A small image diffusion model, trained from scratch: 9.32M parameters.
Rows from block 4, named by matrix and row number. Each number is 500 + 40 x the weight over the matrix's rms, rounded and kept within 0 to 999. All counts start at 0. Numbers have three digits each.
# emb: conditioning projection (model.mid.1.emb.weight, 512x192), inputs 0-95
emb.178:507501537515508537426484514498485519461490517485440462493389484516470488485540541510467526463507505591468492505484449503527447471465501496443484500478475519500466484486425493520508461505489533562404479516547464479501411485525491485489531449488550479515527491493488517447514456507516480462
emb.179:486572499529495578529541540457528502606498491514455493448496582463540546482481512501478583456558550551498506455528507430455492528505468502553506456508501431470500509459546499527515504560540508487434482537481446512413529512530575433508518487502614544510591436523535414439506464467468468479
emb.180:509501509501512421539529585551541539540522518509441477491435545536481418529481539473498484500520511515488515482502468471409519508449516536465500529508444554483497451497402513506514513495541542459450539537513533493506434520507465533534504512470504499525440529499538573450518464508522478480
emb.181:474526495467485477479485493508538601449511458497484478486402554449487505534501464504448550583527420518557534551499486387463549564477453503458506426395512534518532483565503504512532523470551522472562518491476467457597453515486555527477463497475588503546416535462502562493539511517606539554
emb.182:479564480635487506565528545497504493597520511494549468456552475506469506468502552535525514480504519492486485473501532513448535452473491508543513484602518416505586506484541500515469500452509526491552447441492426477506522489449478383492457593545377500530602541433462491431524500491513510493
emb.183:517488463561529560486481566541541478528505505493486513514486515551453481535507490480457425544498468494506496496500502494390487455495514470428505496465474499482519477541523506513495498485466482454516488530468541456548480501470505516569482492487558546515448515500491470496532473486548467474
emb.184:432500453463511489479536533500540489523496474479509511526487451496466498601507463436514530509489456504482497490494578451388531480436486477405542464387477509465500541540475531450518491458497527524525512460496504507529498529463516499482449549502403557521474602513479484478536533515467468462
emb.185:491495481534503503512498483439500468500514463457608484529651498469526523506556526533485473528465518481522536472555531450410573495470521451406512509392525519523508536550661534470460470463489453512492494528471478516534501486443471521475427497492412454487583517480552522533503568486516449459
emb.186:508480502502524512500503491492491494492502502493483502482451507495483491490483507481493480512503496489475500500497454499526467504510490505518527504526482487496494477523453493481490487502505476488507506500506425508519490497513509478527512525507531522503512471504537484477495472471521508506
emb.187:523571531437552519457515500513527486582516424508552510486686571459504438504460539555468599404422484457552476557493483539441549498446484512443517480595515472478517472479579467501522488436492507565480540528491623486558449504470513597470451596575444549473441577504442466531449554535514514510
emb.188:492484489501509481500484477497485485490501505499493496492457503495496504512516507495497481473515492488486499529498489450523493491501501498521502492514494478484493495492489498513508511508489509482506499495514448494480483493512506492503517504495544479507464486499503502491500477507506493516
emb.189:488442530533463551516436633520505546506502501487482477485521409526476523521541528509499522517511476473437476525500482528483485486549505502588487497521500536498506464497501468499480501463547539553544505455489443482472499435473492521558503517486484517487526530466455501452518529506487484511
emb.190:488480507477509534504506577530499565512525492510461446467541484542478531502545508511476567500481497502497511504546456461382469514423503506424520513428522483481480496615473482511424497477523568536520550411562459482504492524503485483535500543464383516484427533507467481482442510522484473562
emb.191:493538458463497514479508598443536498585494514450512519540482482562495438452531503489474579465491576510485473473512523539456501541508477459374501454434518547577501506417537559490519486497502532537580521525449561527560475508503549426575503498446430556566549541520530566491558594459515530512
emb.192:451511518510479539422478510512500482527494506458431521505601508447466537526524501495539492499486508542513513534513512498652486499474502476365488507407521472543481515455575498486469514457570529540468496500505510483475540552470485514524459531477252473508570548524476467479507526549494472502
emb.193:495533492509482489516480643489505481456500483488510479457582470465512451513487487500499492403405475403474507540456525429415507451489506485555486502513522484510463508432533507479498499489462550448449512517498528539557558501470468521542455552484530392478388516486441486546469495500462508474
emb.194:499500557470503503538488437493524483484495473483473494564442500483526450493509507405524498518483452432504456475465527504362484527524488503471495533510465569551485564563457481474516479518503522450536507540517472534400466481533530536534534514460503534504508553500473460514494530515464471520
emb.195:468466451485473473460548506450521497488494550461429494518461546469447488547551513517448507470538500559518477562527497457090453572572477486502552499361421546394492491463474542499433498517473619578529540508468554578546447490469446480475472474526759467509425405499554520474471520492496505589
emb.196:449484511460491502479504537464479457472499447499496465491496431458518473530549502517491556461498487478519515503523491413610509473474522474562492448495503477506516470518479513507558495491490523484477532455480495433587439466491468476476499559485440517498464515527535475516472464509513500511
emb.197:449512460430500497427434637418480483482447471515535475578470585397417510451469561518419495430462420386517427490496509516514433506465479508527496532508413581549464538579465429491443524496479582586463458533488520561494492522511596449448565590444294429528557550514470393570612528511409513529
emb.198:439471539507497578525507488498500466481488549512469496444477496501452477469528527473514558487510528448481479492521509511462459479523513518538529488562445465490509477517452492515481477486546547493464527509487546539542459522493486520536499484440631507510544518489514499509486495487499475511
emb.199:472506516552502549538522617494538509528514568510558497539489490506542512506522446513513638513547468504464544502541501530547510470447455517401496528493514600512523519491510539521539479537523522492465502481503402481542435554545543485507578503455346470493575537500462464451492546530535470540
emb.200:509533510519472480410467522492485548456457511481460428471469468540471509524453508489477526512475441548467509457495473445424496476476436499453538521407516486582480440433525511436458461478450517483532539467527491506583462525479517472449444518530561500516441464501547475472510448491434502534
emb.201:517503506506507478477462540479495514467504514476449481466463501527515493532524538491495412503529446432494474462503490486450465512516489491601482520563487521493506484509468514469535521499517520448485502511568460518463477458512498546541508460480766513514531479483517532452497443458522510522
emb.202:461549509529468504473468501517491571592525501517481485513536489514543533542538509472490526510519470517494539524515554476389513511497528516481494452305474471488530531494451487483547455481499530569512494534566582559500512565480521447520473561474373493490465502540569460470504552502529443529
emb.203:543486515511514489495464562482532527501497512492522507501483479523487515435462474489497556464505464559477500518463479478560485511527485476527504505393473603455472484472503487512551473491504485518461503500513533509485462502480437478400491558532461599505471450461536499472505527506529493518
emb.204:433487525484503509541538465466465485477489503505534496551456481526500509514549491490488528497477460449507466493472566591398485525514527449431445496428483537474536580588554477517509498527544485498460486520493466524523523485499463516548473572461499511484499474492418561459456437513502495549
emb.205:471503504530507512525449467465526479540457510497514468474429485500514488444483490529477495498496480495469505506493477460492478460515510484512513445461483543444508501444483476458522485500529518479485513523542499486493520479491481471520492516515521502506520475496514460512524480483502513501
emb.206:537532493496487465486458423485434528534507508447531479452501488506486515550461491586522643521546486557436508547469445469549492490472502454622517514529552482540465432402452513524501498426544544520518535484537439519526452499467545516553438490537278478504541410518443462460492414453531528568
emb.207:472497493425478448467459506496453546481490522483570569484418567447484502497454463529471446511457525504466482523513512500490497508484521479454530459462525486584472488540444531475524506481495526546483480500517511464582491471472485515514490493546507454497454539495496539490447564514466488471
emb.208:469477496532494487464499470491543526406535492497511487451466510484473490528500510464480539503492547436467462475501487512434480495456525519446448442437491476512459469477452511439454456505475474535512510464509452554471489496492525423465487543491443543500534489474471522418522475500524482448
emb.209:380493454494516483451470508477535547477480525453491483491469509489467489507497490437475519532459458510477528525501496471536545478487501440682493481488504486510509476489533516514487453478515527559557511517464487453509530457465509539486449552511652479508493532467491499511505479473510499456
emb.210:508507517474507513533515467502491488514497486504497481495502524523501500479497512498512481503498490499499519503516482519467489506526514486520526501424513512505502485487473500511485497510496525484512524513497507500495476485516503486495510498483518495497463447505490511500514448464505491520
emb.211:481508522485485514503491481493499507473497500525488515489447537507487494496498497495492464500494525511468523494480487497507480497519513508493517487515502502510476474495475496479505531501482480489509508532494489478500505508506526476506502552497533491492481497507494500480504518497480514485
emb.212:384427455588519571441583525487496447506519489506546479493544405559489396402494500447407350466346445366554445347407520617416615417463550344412424491603439555674523548434482417513509524504531449419552545440496542477456561481517537604483470577504579561461154494553444410669498544542550483534
emb.213:506523493517516502523512480500493516485499478487511523517471529505497448521481497480498579507465481522539498506463492464522488466494505489472499529482475519474523516547527502482502481501477469431523497505477462482487464506502502485534503514492390498504514518471476530518523536494504482528
emb.214:481543471520473476517476457511479472451488483505504518513627430524558535527449478519541463442497505542524455525497526544488521528500561509428494514322480576429527485490536517525463490467534490535439489446509561504385498465492500482492464481471433535505530497505474505507470465484477495413
emb.215:472487484513515448510494490487494494474500516514461514497420425480481551468479504527481541511510503460468502495491453468424489500519517506663464446527487582473472476470461461475482529496511484474442459508492493460457470487505552539457498482493622572471466453484519508474492485523508453472
emb.216:421482448477491428539564487550517497497538538568527510506436451464566496404532446407655490557676548457406531505600455573493503451475464529625569653480407389379471421515469441406462547573523541543455489571504544533561535490555393451430568465473451494562691419502537377426505448487544391522
emb.217:510505481503495495483488501508505501487503488494473492489458451497498475503518501490498525485498488523484496502496473492513466493480501512497516504483487497505500489473483488487497508510500485506486479479495484510540486498495505522499518494487496511515510505505507502485494481493486505456
emb.218:437554560558486516463484580510475545542435486506575472482582526554447525464517500504438499452538459477524485475508511479985485497403504516548500466551507488569467517537490433455538605465568617503463507481574430497552514486450533519519477690537161456515491536494519536490521470482515510577
emb.219:556522525541543508535479516515513548516487524494515513480451565445405425473476477495542546442543500547406507462471498469494470485456530447432488485413533507496505458467454556451471478505485583540508501579450471428399460489498531448521510515484447563433503502498430464439531647505528545499
emb.220:491461476517506485482468496502494488515508494487483503474452520514488498505498513492506488521520516484473488525503497450520494510480531485507512482483499461504497474481487505491483520506486447457507502492516465501460482487481502465504491496511521501490504487498521512476500457496528493460
emb.221:553513475514508441405485467489487405407504508477457481537464444511507395509572450436604544469526480472426478543520559631570508503493427514475479547415423365397513450533470511550432539504503390497483460549496440471400528505487545531498486490516457487495645420471505532514589539466457470590
emb.222:498499511561487497472436473522460571424475508471443518484475534499504504543439508518415479486512510464464496529462474474448497535503514507614505425513471474508473465506447445504475512455442571560470493531464490516537458477451518480514470485508489485469486437510516506442527425486564535515
emb.223:519506519533505560557450456529498491450476531492455505483482531487486498534541488493504530536510463569508476520466513484474514472483517500435449464406491468490521487464497468507499490483504573496470515511527489535495492494477547457517461533459373537492500478480490492500495509503483504507
emb.224:520513476581532505512523495468516494599488475461524438427480672534480504451507543474470529528454489503462517509549519521524492517445467457441464501458601474551457492504471488466475469502516476475524470469486466508417500511503582445505499470556540531486475457493442565498470478483551518511
emb.225:449538476548499482537446522492484494506499475503547478493569404521496483512509493507513540525488472540465493440488500515546524497396509493489511503498506484493509502536507488474501503471464482521521518503524517500477482480518482528531507526477230602498520537503502477498458478552510490542
emb.226:555400578508509489591488567422500529483508539498487497523501474554473565504496505463437609638522516508583516481516629515629539528549420510694455410533456500526460611563469518508500475506482510423497554542483489559589474467510545577447533615583243553451621446490498507466408526438546517406
emb.227:451464511473506537518454483544566562580509493506571472548428562499496602526411544573454591485495492468479456615576428456263431537508570477595530492311395544420474464523505496430471478493547555460509462549443512538500549541501409493473505513441334345499575477531473483483473487476466491488
emb.228:501472461374443472533555479644631413335471455448313476610020373424556379484408487547613624519777491406295420586464411497599538586532347647494546770422536369288634358376440385580568460537509287551341441416411393439527420453624402457462617599468351413538732483605893474364459491480405507608
emb.229:523486520510493546538440553484498526448493501490495504488439558519465496501440531454445526454480500503456520487510466516431461493459526488554499464486467454495522468523409487455456529502474454469532509479538481532469489533479495487493491455487441460446481447496414473435509432489495501571
emb.230:480451516488488478515510410502498529462482514498492495520452593477483529521498468517485505489497518510456499534512499505553492512494472494441469497466485510499467473489512505474511503501466466450497490529503529484467495523513525491473510583482498527489533504509493479498518476483500458460
emb.231:511475495518495445490471550484531485434466496488482451479537519461512477553510526541450517498514522488538531500483527531533495504480474496427498496526488494472480520523504502468479489500546503479477503498501496432522497522482480462508492494529394505511526553519527468486474536552516507474
emb.232:475500496445487533529517506488481530467479490467503519523596532556500522497474517594518550509472538534539547504497530483470546476485506451546485527471515569528457539531553516490500472494471554481496502488496512575445543531472472498541468508520351509481481522503487504508504524482487511476
emb.233:524500519500496508522502526500508547515519534525483509451480537515474518466479525462484544484504512479483524522483483513505488479514511506547500512583497487557447488533444502520493481497508487478490506494477507468481483482489491471518487533537352494498505526513494504492464489494569521448
emb.234:480539475555477539482475477505494476468438498493498469482553448477518478481440478539513522501508508496457535565494564464513502512507526479500519514517491531488522495537538494447497503498512521443508513471553404499494549511515532466531520591470345524515442496503500503498498488504518478514
emb.235:544535576512508503501526532542545521510481518515455485474507526570500512483537526546501532537490480619465518464528530555354509517465498503506517522383522453389538514520530510529491491527488516431529519464542390482545501508501557530528502562465345496492547435484434411439524494494483495519
emb.236:498493521512482560465462460504553557500483514486518495536559521471527525514468508535481492487496551545532491478478560588482510508460495498378492478437500526445469590511519489475507483494551492420481480513467464503466521485483537533474471598536410469457593539479485485473464542506488515495
emb.237:524492525510532528489525433529494539533480509489525474499526565506477452476541492500492516548426476513494483497494521473431458472463535451560514428402557511471446567430508496502501477500596497489530547446480448415508520494473511483456464500480534500489484469483372484494482521475465485472
emb.238:488505458509499519478498535512538544545490522506493439493431504518488526459494502516476569481513504548531533541488532493395514465532464508520451484418464468493493559523510514472497487497517483523521491480494533493573485513486485470502492587500406510485508481514532483478486604535502441525
emb.239:526518501492493494538512525513498487461535469491472513486452491503504479496506513519466519512549522513518496485509530537403494531550511509509452486511465493511492498568466492487511503496515493569437469480473455504461503517493524516535497540516415458460515558492534523478481483483532497522
emb.240:560543539514481513417435595463412573539460410490435548431490464505384532546483502548481553504485547384495491484425402456999462575434538508404478408788538486421438375549408466525463541431415517377502536503496491548610449531410541529570425572513120475435446407478471567423516516485561597471
emb.241:493489505503505498493501501494502494494507488507504488493465489498486504499509502505488489486501498537495505501498490493519497489491514499521503484486500488477504491493456499496489516510497483485508499507491472483512489505510504490509521479484541493500493481499484490473514509497520496510
emb.242:493444471484518524461466546481518506501487511482506516481504483523509471447538519538517489521505476472504529500509507506482478510485496499464537493448561526444500528529487443531549511489507538478469480485519477515470463525525467482479492503508418485485515534511513446496510481511541455531
emb.243:498494436493510437466512640497529500508510525495547441484576463497487468508479511466497496532461522381523538544525542448483508519473455497616563403508517477583527585460501531501548476471523501457564514566516527554592560499450517439582477493484235577452457564476449491528525528523452533456
emb.244:442490478464501481500562515487548476522518536514466494486419452500499498555466543518463521498481480482504466461512488481476492458462498528323466505454425528453510504456456482457500508462508533495467547489481518502519508521464475560437475518503434499489500463525475511482510526517506521429
emb.245:532497501520526494489522484517538485509495553495485488500504448494502493489539494475480479517540478562476537571479535484531542501518501506457509485412482588529491527518602462511518478503469526462472499498483443485456478521528497480498510543518445509496526518516534493450489535511588512554
emb.246:507482524535524427503443542505532485483490542481536494485490471474507494519533506505478496459513511548493523509480511479447485462500445510532515466388501474436508478519503480462529520494482501521478507525524511489507436497486489520516478447476506511490558564521489485503509536484479497482
emb.247:525550528490540559547540522530510572486467537499521511531477539564508561496479533448524567482494553497508532537474520520469518534492486495220594539464503489522507574465505504528503506500511542512495539480497416546603470564509552454497527495453181514474494493533496414465467477490559495547
emb.248:478495496490496501481484530509481521499503486501498521479520521520465470471478537536468497501489505497466453533473503531510454486504499516627467464502476473522500483409433494539491482509502489558455436491514521513504500479513486494558505507528273482467514490515513482485521499486486503386
emb.249:549513536441480528483507507482495540446495568469516493507460502456453473479510499514467482499465506526458451523506474506577510512457518494549513429473466567497462456492494528472446526465502510486529515512482515541562488510464441491479464450513605500512592497463481496440500531498453536445
emb.250:511540449564493472463505495512536539524500469510469446487507470465540502517535515484489543492458467515584478490485578556425538522431531487524441513566548509464510554486545516478473535454509597454502483459511555498472479480449541524497456513523406493526560546480475486558489499538505465406
emb.251:469529515493507495513484465520521501494488477479516476510466485502480535472497507476496469488511488485452508498503461470563501481508497501507502519475506504462498464550461502515499483507491566556491501493513471507474448486498479469481502443476529514461494520507493506497520496486464499515
emb.252:463537438525510557588559514465501392430572541632482415521541496542481455462440548527548486466559484537593463541580409622371441495268517544486537559295543472503493526533416462601565455496519592363449415462511559460497441531533484391476512476582771496575660390510489459488434427563546421322
emb.253:500507479497487467462490502514489489545502473525499465499395511498500572550500531503502530448507534496476502515519492505325522515495537517576492501559457472541493509494472479534491521504510454535465541507529422512483493505494498469466492532480490503518558504513477486471494430512507504496
emb.254:557524487453488466506477504506514424415530525501483523540501564518506455470501514507461491493490495551493490542531469459450501487497505513473510444448503521483525493583485449509519492488523486531470495495519425490551508519497490497435492497540405485481533493501462451485500540522514481587
emb.255:465444460493535487545512513506527441539499484462505515477462520481448516497556494546489599468524453488491476492480414380349512484490482492488447513333499520466514422481428490496520507461500489538501438508497474431497447524500479509553486516479559501485435458502526485458519489457521445475
emb.256:464459468490528495505490481480537573505536490519474497520512479461508441498533505478531436496490418540475517483530463493489533483449541511396499505456532496590518539511534489529531497510519487523498543538487446435468463521528483547556543461487458490495488503510447516515491546545530480545
emb.257:479503476539500489445502432494472467415528501516521480465502430482483498507497520489512436505470472570509510552482518560534519504453542535490531490490526522506514543534537478484508497486508476549538478525494497494459459492485489516570504537467509466505526559511468496509529506523495503503
emb.258:455473450481514533461510466514485474482498514514513504491434451512528449494516511485486497488523517490474542481491513506450499474463490504520494500439502486475507515480501467504500518525497457494512503471538491501418526528518501506485516485502416503512524466530503475496460483478446492524
emb.259:473539452521506515394520464489453521500475516490552528524564446487488551498551521512493476522516475516504537516469548503452526493410541486456496480483554416440522527552580501447518509441532463420474498468463445473453534491453491532515430436489471507524597552560484570460505431479466417521
emb.260:523523497505547521389517416514500495457503506516493502506528521529477516512480506493487501528508506587520517480496523568338445498452466482651462508465519424517518550558464536550512496547439454445486547443533423476424469518517455522495533429510429481541477470518486444446531470507557475540
emb.261:493494440505504514448517463481500475508496484501512468509470440494507482477507542489510520502524509440503513491480525465449522500467534514562492506391468434524482499443524472521511500498513424485473534500526480496445480512506464494487501469474432492488502497513503459514520494533519486470
emb.262:482394536547465442578484450504461476343494509531490491427496387564499490487488483492415420491452510498473489473485508570475478443454470487663518473415500438378532526476485493468467486459540557531500475555567486477425497536492533450540487495511265491498584517564418391511524490519485531470
emb.263:473528444488477483542530510488534443393471498485490524533547489502524450456515517538447480547498496409494458481441539553436582484458539456472521459433526499508510504510504523509478502456503472401507465522485470453391477508436511505550463449453418463506621482523500571482499507516418520483
emb.264:461460465519531437484506478503487450472511491533501483519466536482506470493504502517511477476515502454546530442458560559503536493517521536483496474506485488545524543496579520481488485521502441518481537455513514516538561530521498511510514494502549446484527547530535475495486512530516432552
emb.265:455483499505530523498488439492520460493499504510480497505466457495509485491476507474519477491490530538509511484524506504468509476472499499473529521468445511480508509481484490496513503529515408474503521485540524495452492520516498486475533476498445538505475475509478459529489448501495475507
emb.266:514504481468505520482515464506480497485559501533514474508546474486510499494476533551452469505506496428537459566504498484419541487527551517632485491533497479454508488509530477478540508483531503460482430561470573549478525483473513557466457435507468533495453500499506522467540491509532514529
emb.267:514511534469499507500508464496525499426514509481477475484472512541465449516493509499488433549487454481495466514519497484360521500467525502421462501536447463487485457488525489452512499483479480535472511519475490508526495531481527600551495469463463488498505486505483614480498471523537496443
emb.268:488488436430491556524511508505468482537478485483562529518580453434503480445527500487532504516552437525514492531468549572452436563483544479510603469507528462417501529430583530519516535494520566464424443468496524531515521444530523483473449504487429433522556462505556454510481460483527451428
emb.269:519566520506533496507475429540458520475528509535510517490585491473516454518477502476515444508481518516518517450511507507450541481517471490588464477539478488513490489557506538484520496497514455481516533498528496537466537491511499494514505488495434540548545583517445480540481526482526459611
emb.270:509522490474508460498516493487459500445507504519506516466518489489544466480472530500478463485510478486472500515448501516811497460441482509601440543448499523439495441483496491481462496489509437490453495506496534512437473509524508452513522428484221502514460506516509478533477444491425492481
emb.271:527534450495484522518524473505448454501517505546485509447457461525561474469507522478535517503586483575459528486453486462756489437520506558503487498470435534547532471481453504498481558531478412465508516512513340495392504505525478531499527487482206518531593448509490453457517442493450509436
emb.272:545452512513506566462472490506485453342512501471541410536507509477510502528534490511483445564561418531456502480465517514472483442430487468371528475408498427482514535422517460469543498485463510492430471551511521445521478488498506477496505474524516515519518480514522494515480508508426452380
emb.273:491494480522496469456512485509515512498497498528498494533475468523541409485527515487488513523480514490541508515497558517609520469498463498488492463512499466509486568560504522448508473538519565461478495489487513517475538527519497548490530509501351509517471511498443456514492554534475524506
emb.274:461572471528505456460500536497499478510488491493497528501611528566540414430527537481558516458534448536496561426537507471339509463464524480440490559508543441483458521562533474518426440504559408492482499453518496504565475538528601437466524524422508498521413559502562451512511492481422503480
emb.275:494516537458499526535466457525541522505501500513507476511487463499502469520513518510536439446537513574511471458517536504541507510525496556436505540510512546408494528560505492495517507505470463490542523522490514462465479536489486468460480466511423456466485512474500422502455522516473453563
emb.276:491482504500503502472510457531491464465487518493509522507462479490489455474492499496472442468510448543470504537507505532465480497527476504489502464441513482505514491480506464506526486511512474534481486477516491521507504479508495496494522491473442517510498490506517525464492515484495485499
emb.277:473497448516481461548515472509514516490520489518471497508486517482513510484495505461487470458511513549518495510457507474483534490552481540533500451496478488512530531505528521497494492523499473524495516520514556493434500533509456500517526487491523485504460521504504489495499556526571499542
emb.278:505470524490489508459494490496503473446513512506502522493479527460472511478488493453478483495498510495494492473531503526455517497523531490517529475463506476480498495539486477476495500517504488535489485474509504520512485513488510467529508509490520497515471523522477516465507538495510506521
emb.279:516521472466490554470558422483427497455532540494491464480487540487576527466465496505580492428577567761479497511509523579469499493394493606610538456477524392580526494505618480518528473476433450482483434545481387511470483416488457553446498480564560413557728438448542497548506466482529514471
emb.280:532534524502471522438489576529502553456500513518495502495627558501543401485481511556482448482544554510524487479477538586468544474482515530437446488517482593554495552453542474470523470550507521488575526463449462496401457539547513554475531496492463548483574566496474525528527557493446480477
emb.281:516538495490494510489531489521496524518469463500489541496557490570520580506497454545561416467554469495450515572463527480397455453457425506511503552463543507423514545498541488501523524545514390530477563451562419511441494513547481511578534465408362500508532449493441388535552484468501490545
emb.282:525490476478502537432504446506522463432474506552568493512516524510523497472471514383526476513501508513501540458466534574448566522534506509411508545464491444525496503482546481501484481525535447505481487469513553530433510502535477498505497480501401503519595546506479536552491537547482460406
emb.283:483486510524502489513521486486513455476482514509505505506460506481504497503526491515527520483485493507515515554483525483637527479481515479443552495515512507472509542522563513513527455508451506518553516515487509514472525483504512517525529514521461497500470555508450502529458538527512472520
emb.284:460441439452499452487563486475508479474483436517595459500453477462506484435544487497529452516526506545517519486415496513908520504468538539500451563453518527541490530462496535463478514545462461465487483522499518444513536490558427538555564472523107506520504522505531481556495546531445506375
emb.285:487454500503498479527476576512517445506442542480517483426568484531535460402552491480480444465464506456550508474497541566559489525469514451478536474369510483376506532409459466480458558446574379435445461461472497466401511497451543562452458567452401486502583512525476525511459487485505454469
emb.286:492556476508502464450492489500542545485476506524509517501534487560502527461490513592497536483518480515510515546529502529453534501472528512563492492489482473533488497468509475536491502505501494546457487465508478485507529504506510483506505498482622474493528497491510537500544511481445519463
emb.287:485492488485528466489516453500510521457502521502479511502523477494481467499464499473489498483501504480502526509490503478385505480516511512433512500518495521506503514511510505478495487525525486528539546469544463532455466543511500508513517523487521490497488528525504490481498506504526473517
emb.288:474487491482521521470502486513517526526495505505505521503472489490528501496477519461502489491514452503499527482502510510489516512489502486544504523402494458499506524554475485482498503507523454512507501507536436491434477503511535462449504471510445506510547549534452470484476506495517511539
emb.289:446508494498494504477525429527524511449485490519521501544536470505519483503476487514506514515507502504550491443441525475541548522477485545364497521461534522442490568524528471541478475537473481483484515496500538470469488533537522461442558526496407507480524532516513501511504519524495500515
emb.290:505494477480504510469527488532513520507497488522530508504471431510522482513499520448496524464523475528481525504489521493440537512439507500543489502432469452510490530555483493480496508509492408479532498498530448483456530522502526502482500494501430521497562514517469441460481496492483488524
emb.291:489556429543443379474555690454430469442575469533583467463265561507563539466593469594562574684547375498277430512437429324713473509495758462863403468000462521315480316381437347405534560411516399299329520617595657448408434440447432471405397469485586459447585000466538623421585302496475608679
emb.292:476492537501502509506525489500499519464499488488469516507555535484497502492529476499523495507471483528517530542495525470452499499541445536405533513446438493477516551461540507506539485530473456483503499492487511466503527504506495513517515529484515489506464481512460513517489534506433515496
emb.293:512495508500506501481495477495483519488498501490497502501517510488500509487490502476510471511493487517493514515499502518502494512510486487482507511480519500487502512511508505492494495498498467485490490517513487504500499499499495497519494498510501516502526492505480522502496507483496517482
emb.294:536484476468483473506486481496517519470491503509529487550550482509503403494510502505526448470473482496549525465493519496543534496453503456493539558491500535498481537508537479470487490507472499538497510500500502481459521518500470457467521536500395491495458509493505484530529537523456503465
emb.295:497521490522476522501531459492514520508497548513490489535573498470474460504535493506488438491504471575555510512508505466549533498512486498487465466453496503513519525483510504455471474495516506532482503489510474504516484512501499477434485497465417489532558505487493480443477523494469522482
emb.296:470519531526516475506489538550494530463515510537465487485451521532523500526411495572501505526549573469577511517478556493451470444489454488597443486421514485464500558454467515522491515513526460512527537465541486470514533542478482428465522494511342502509495537479545442496510558489529510535
emb.297:518523505500484470568505499498482481522533488501521538543507507476491516505508512511461498518494484487514460487500462573499525505540485544452463509449520491398486530459491523505507484455506484542499457550480501492513454488522513491480500525500497535504551484504458543487534464521429519469
emb.298:484465478478506515513506475512514504500501500510481527520492512480523467469479502486519500487513466505479510463505521523511513487499519505530520511410471479482507516507502490492476489512490451496510506536516455484448517521505516515491514481499443524506505528527485479509492513499481464512
emb.299:497495506479498507500494491510517510503495505511522503514497488493507454470478503477484490503485465505511496485499515509465526509500534501519494502469503462484478506525498494477511490498493433512523518516508492509468517489506520528502502449505444509490505529501488462490488504509505485512
emb.300:484501501475500504485503430499497489468497467506492500516482498493520487475501513452512472503517446442506516489510487511466491511480494469491521520449465519497511522521482485510510504510502500508515487527501499495470482516494506506505511469479491523505523508523507498520512487489469495558
emb.301:481536516522465535504490432519465442492505499456528544546550495459591572511606495501458492553518503608525472530485576577427580495504540554459578463413551504476514501455555488483497491441518438498380462533480467444442533480480503502540441491537446493498673475491536568582543486477420484371
emb.302:500499453474506492490518491509505516508505510512509515505470493480516479505512493484502500504510473514510493512499515509497519503475479497529512481464492486492505505533511506490489497513489471517525488512476467504479503501502508475496501504518473504514518559502453495494502532509513488492
emb.303:499477486479501503467517489506498487483484517505521517518483472486503478499484495458493464500488477482486498496474517496468505497484496485514487499472488483495482512544540520478498487509493455505537510524517499492445513507504519498497510482498436532495499526497487500502500515508494490499
emb.304:507499512487508486476489474510490517495507514508468485491486470511505483511509500540512462486495505477516519495492504504514480498513475487467495533477496512455482508532448508496491494516498512499509506515503471528508488527516507504480512484499439504484478502515506466506490508507495498533
emb.305:525465494433476509499551459490507524506456507523509537503513558481503560475479504460522518506498488489527521465488549590447551508480498519428516549598520597431478572497584511525442433523442535479443455527506567524543583476474466480510487584569514508501624523545506498482469561482430532469
emb.306:524525411482500461509498546493501456468494479492520496494572462464483502555527496471497490473490532508464493604531497503491464507503471489529485504444548513556470489518547535512521526473481416485508504466474456460487566486459510553431440558543371474491601482489454475464525542563512503511
emb.307:496525458507522532500469468512476439427495486506489484485462429444401531457526510495472452464517484421465507516461485475902473512452554529690473478512499475448427476539521519443506512505456454422434476449560526496439537460493463528563518485525000515414483446517488557430505495498532472497
emb.308:488493484537467447547531480477516517491490485501466520501593544603505573501501515544540550516459562582564460625504543539494448517475464471628530501476512569361519521485488505551485494461497483501541575499467529491471585480462437542486417516486355450477584394399443643587515429576459514615
emb.309:482502520467500484477504463504500501511500493503505503525506517492516473483506512458507485505516491456490508490494495489471506496523531475512519495443482526508505495484510516500500497509517472512532516522523491473464511513514506496466510489501462511489483484520488497509532476502490484519
emb.310:478541516523466488491550495532450493483519507487550444515616486509498492480509502488508376481505500455534476480454523502507465527496479551453499474408628635434533561415585445510477498468442473596416481531513535477461547483459495505445451457530489485491561487520564554518495496520560490385
emb.311:488489473500498484529467534511494513486522491526487511500449449505497463494476529492485497493471504418487479523505484515498492493496549485469508526485486478533491463502500510466479509503498466480519498492525521498464503491505511522503510521483412546502489508478478507514529509537447527462
emb.312:500512498514513545442478433485510498520512453517457517502442481449527502474487527447503483501465517521538512463557530534356551511430518502475520504548447501466535493492486518542524483477531438480453506501497554520485490495485533533497489544463487488513519553492474489534481450541495466482
emb.313:469500490468515525448490526488469473506509497478486556506522526487545531519450522451490502470458517500567538502475535540411499469495494508390516476571483455463491508609550552472509498494527498496565523564506476499522525530477498565519466476464445474520556606493440547516524465472446482563
emb.314:485489484486517462525531484501518481491503488509515524514549491535507519504523519505490460459459488475544493514500506573437484444442483466414514498529511507496485519544530518469520501492495463488519489460500487511488479489488507516507453441468467511480496564492447533501519501518456544503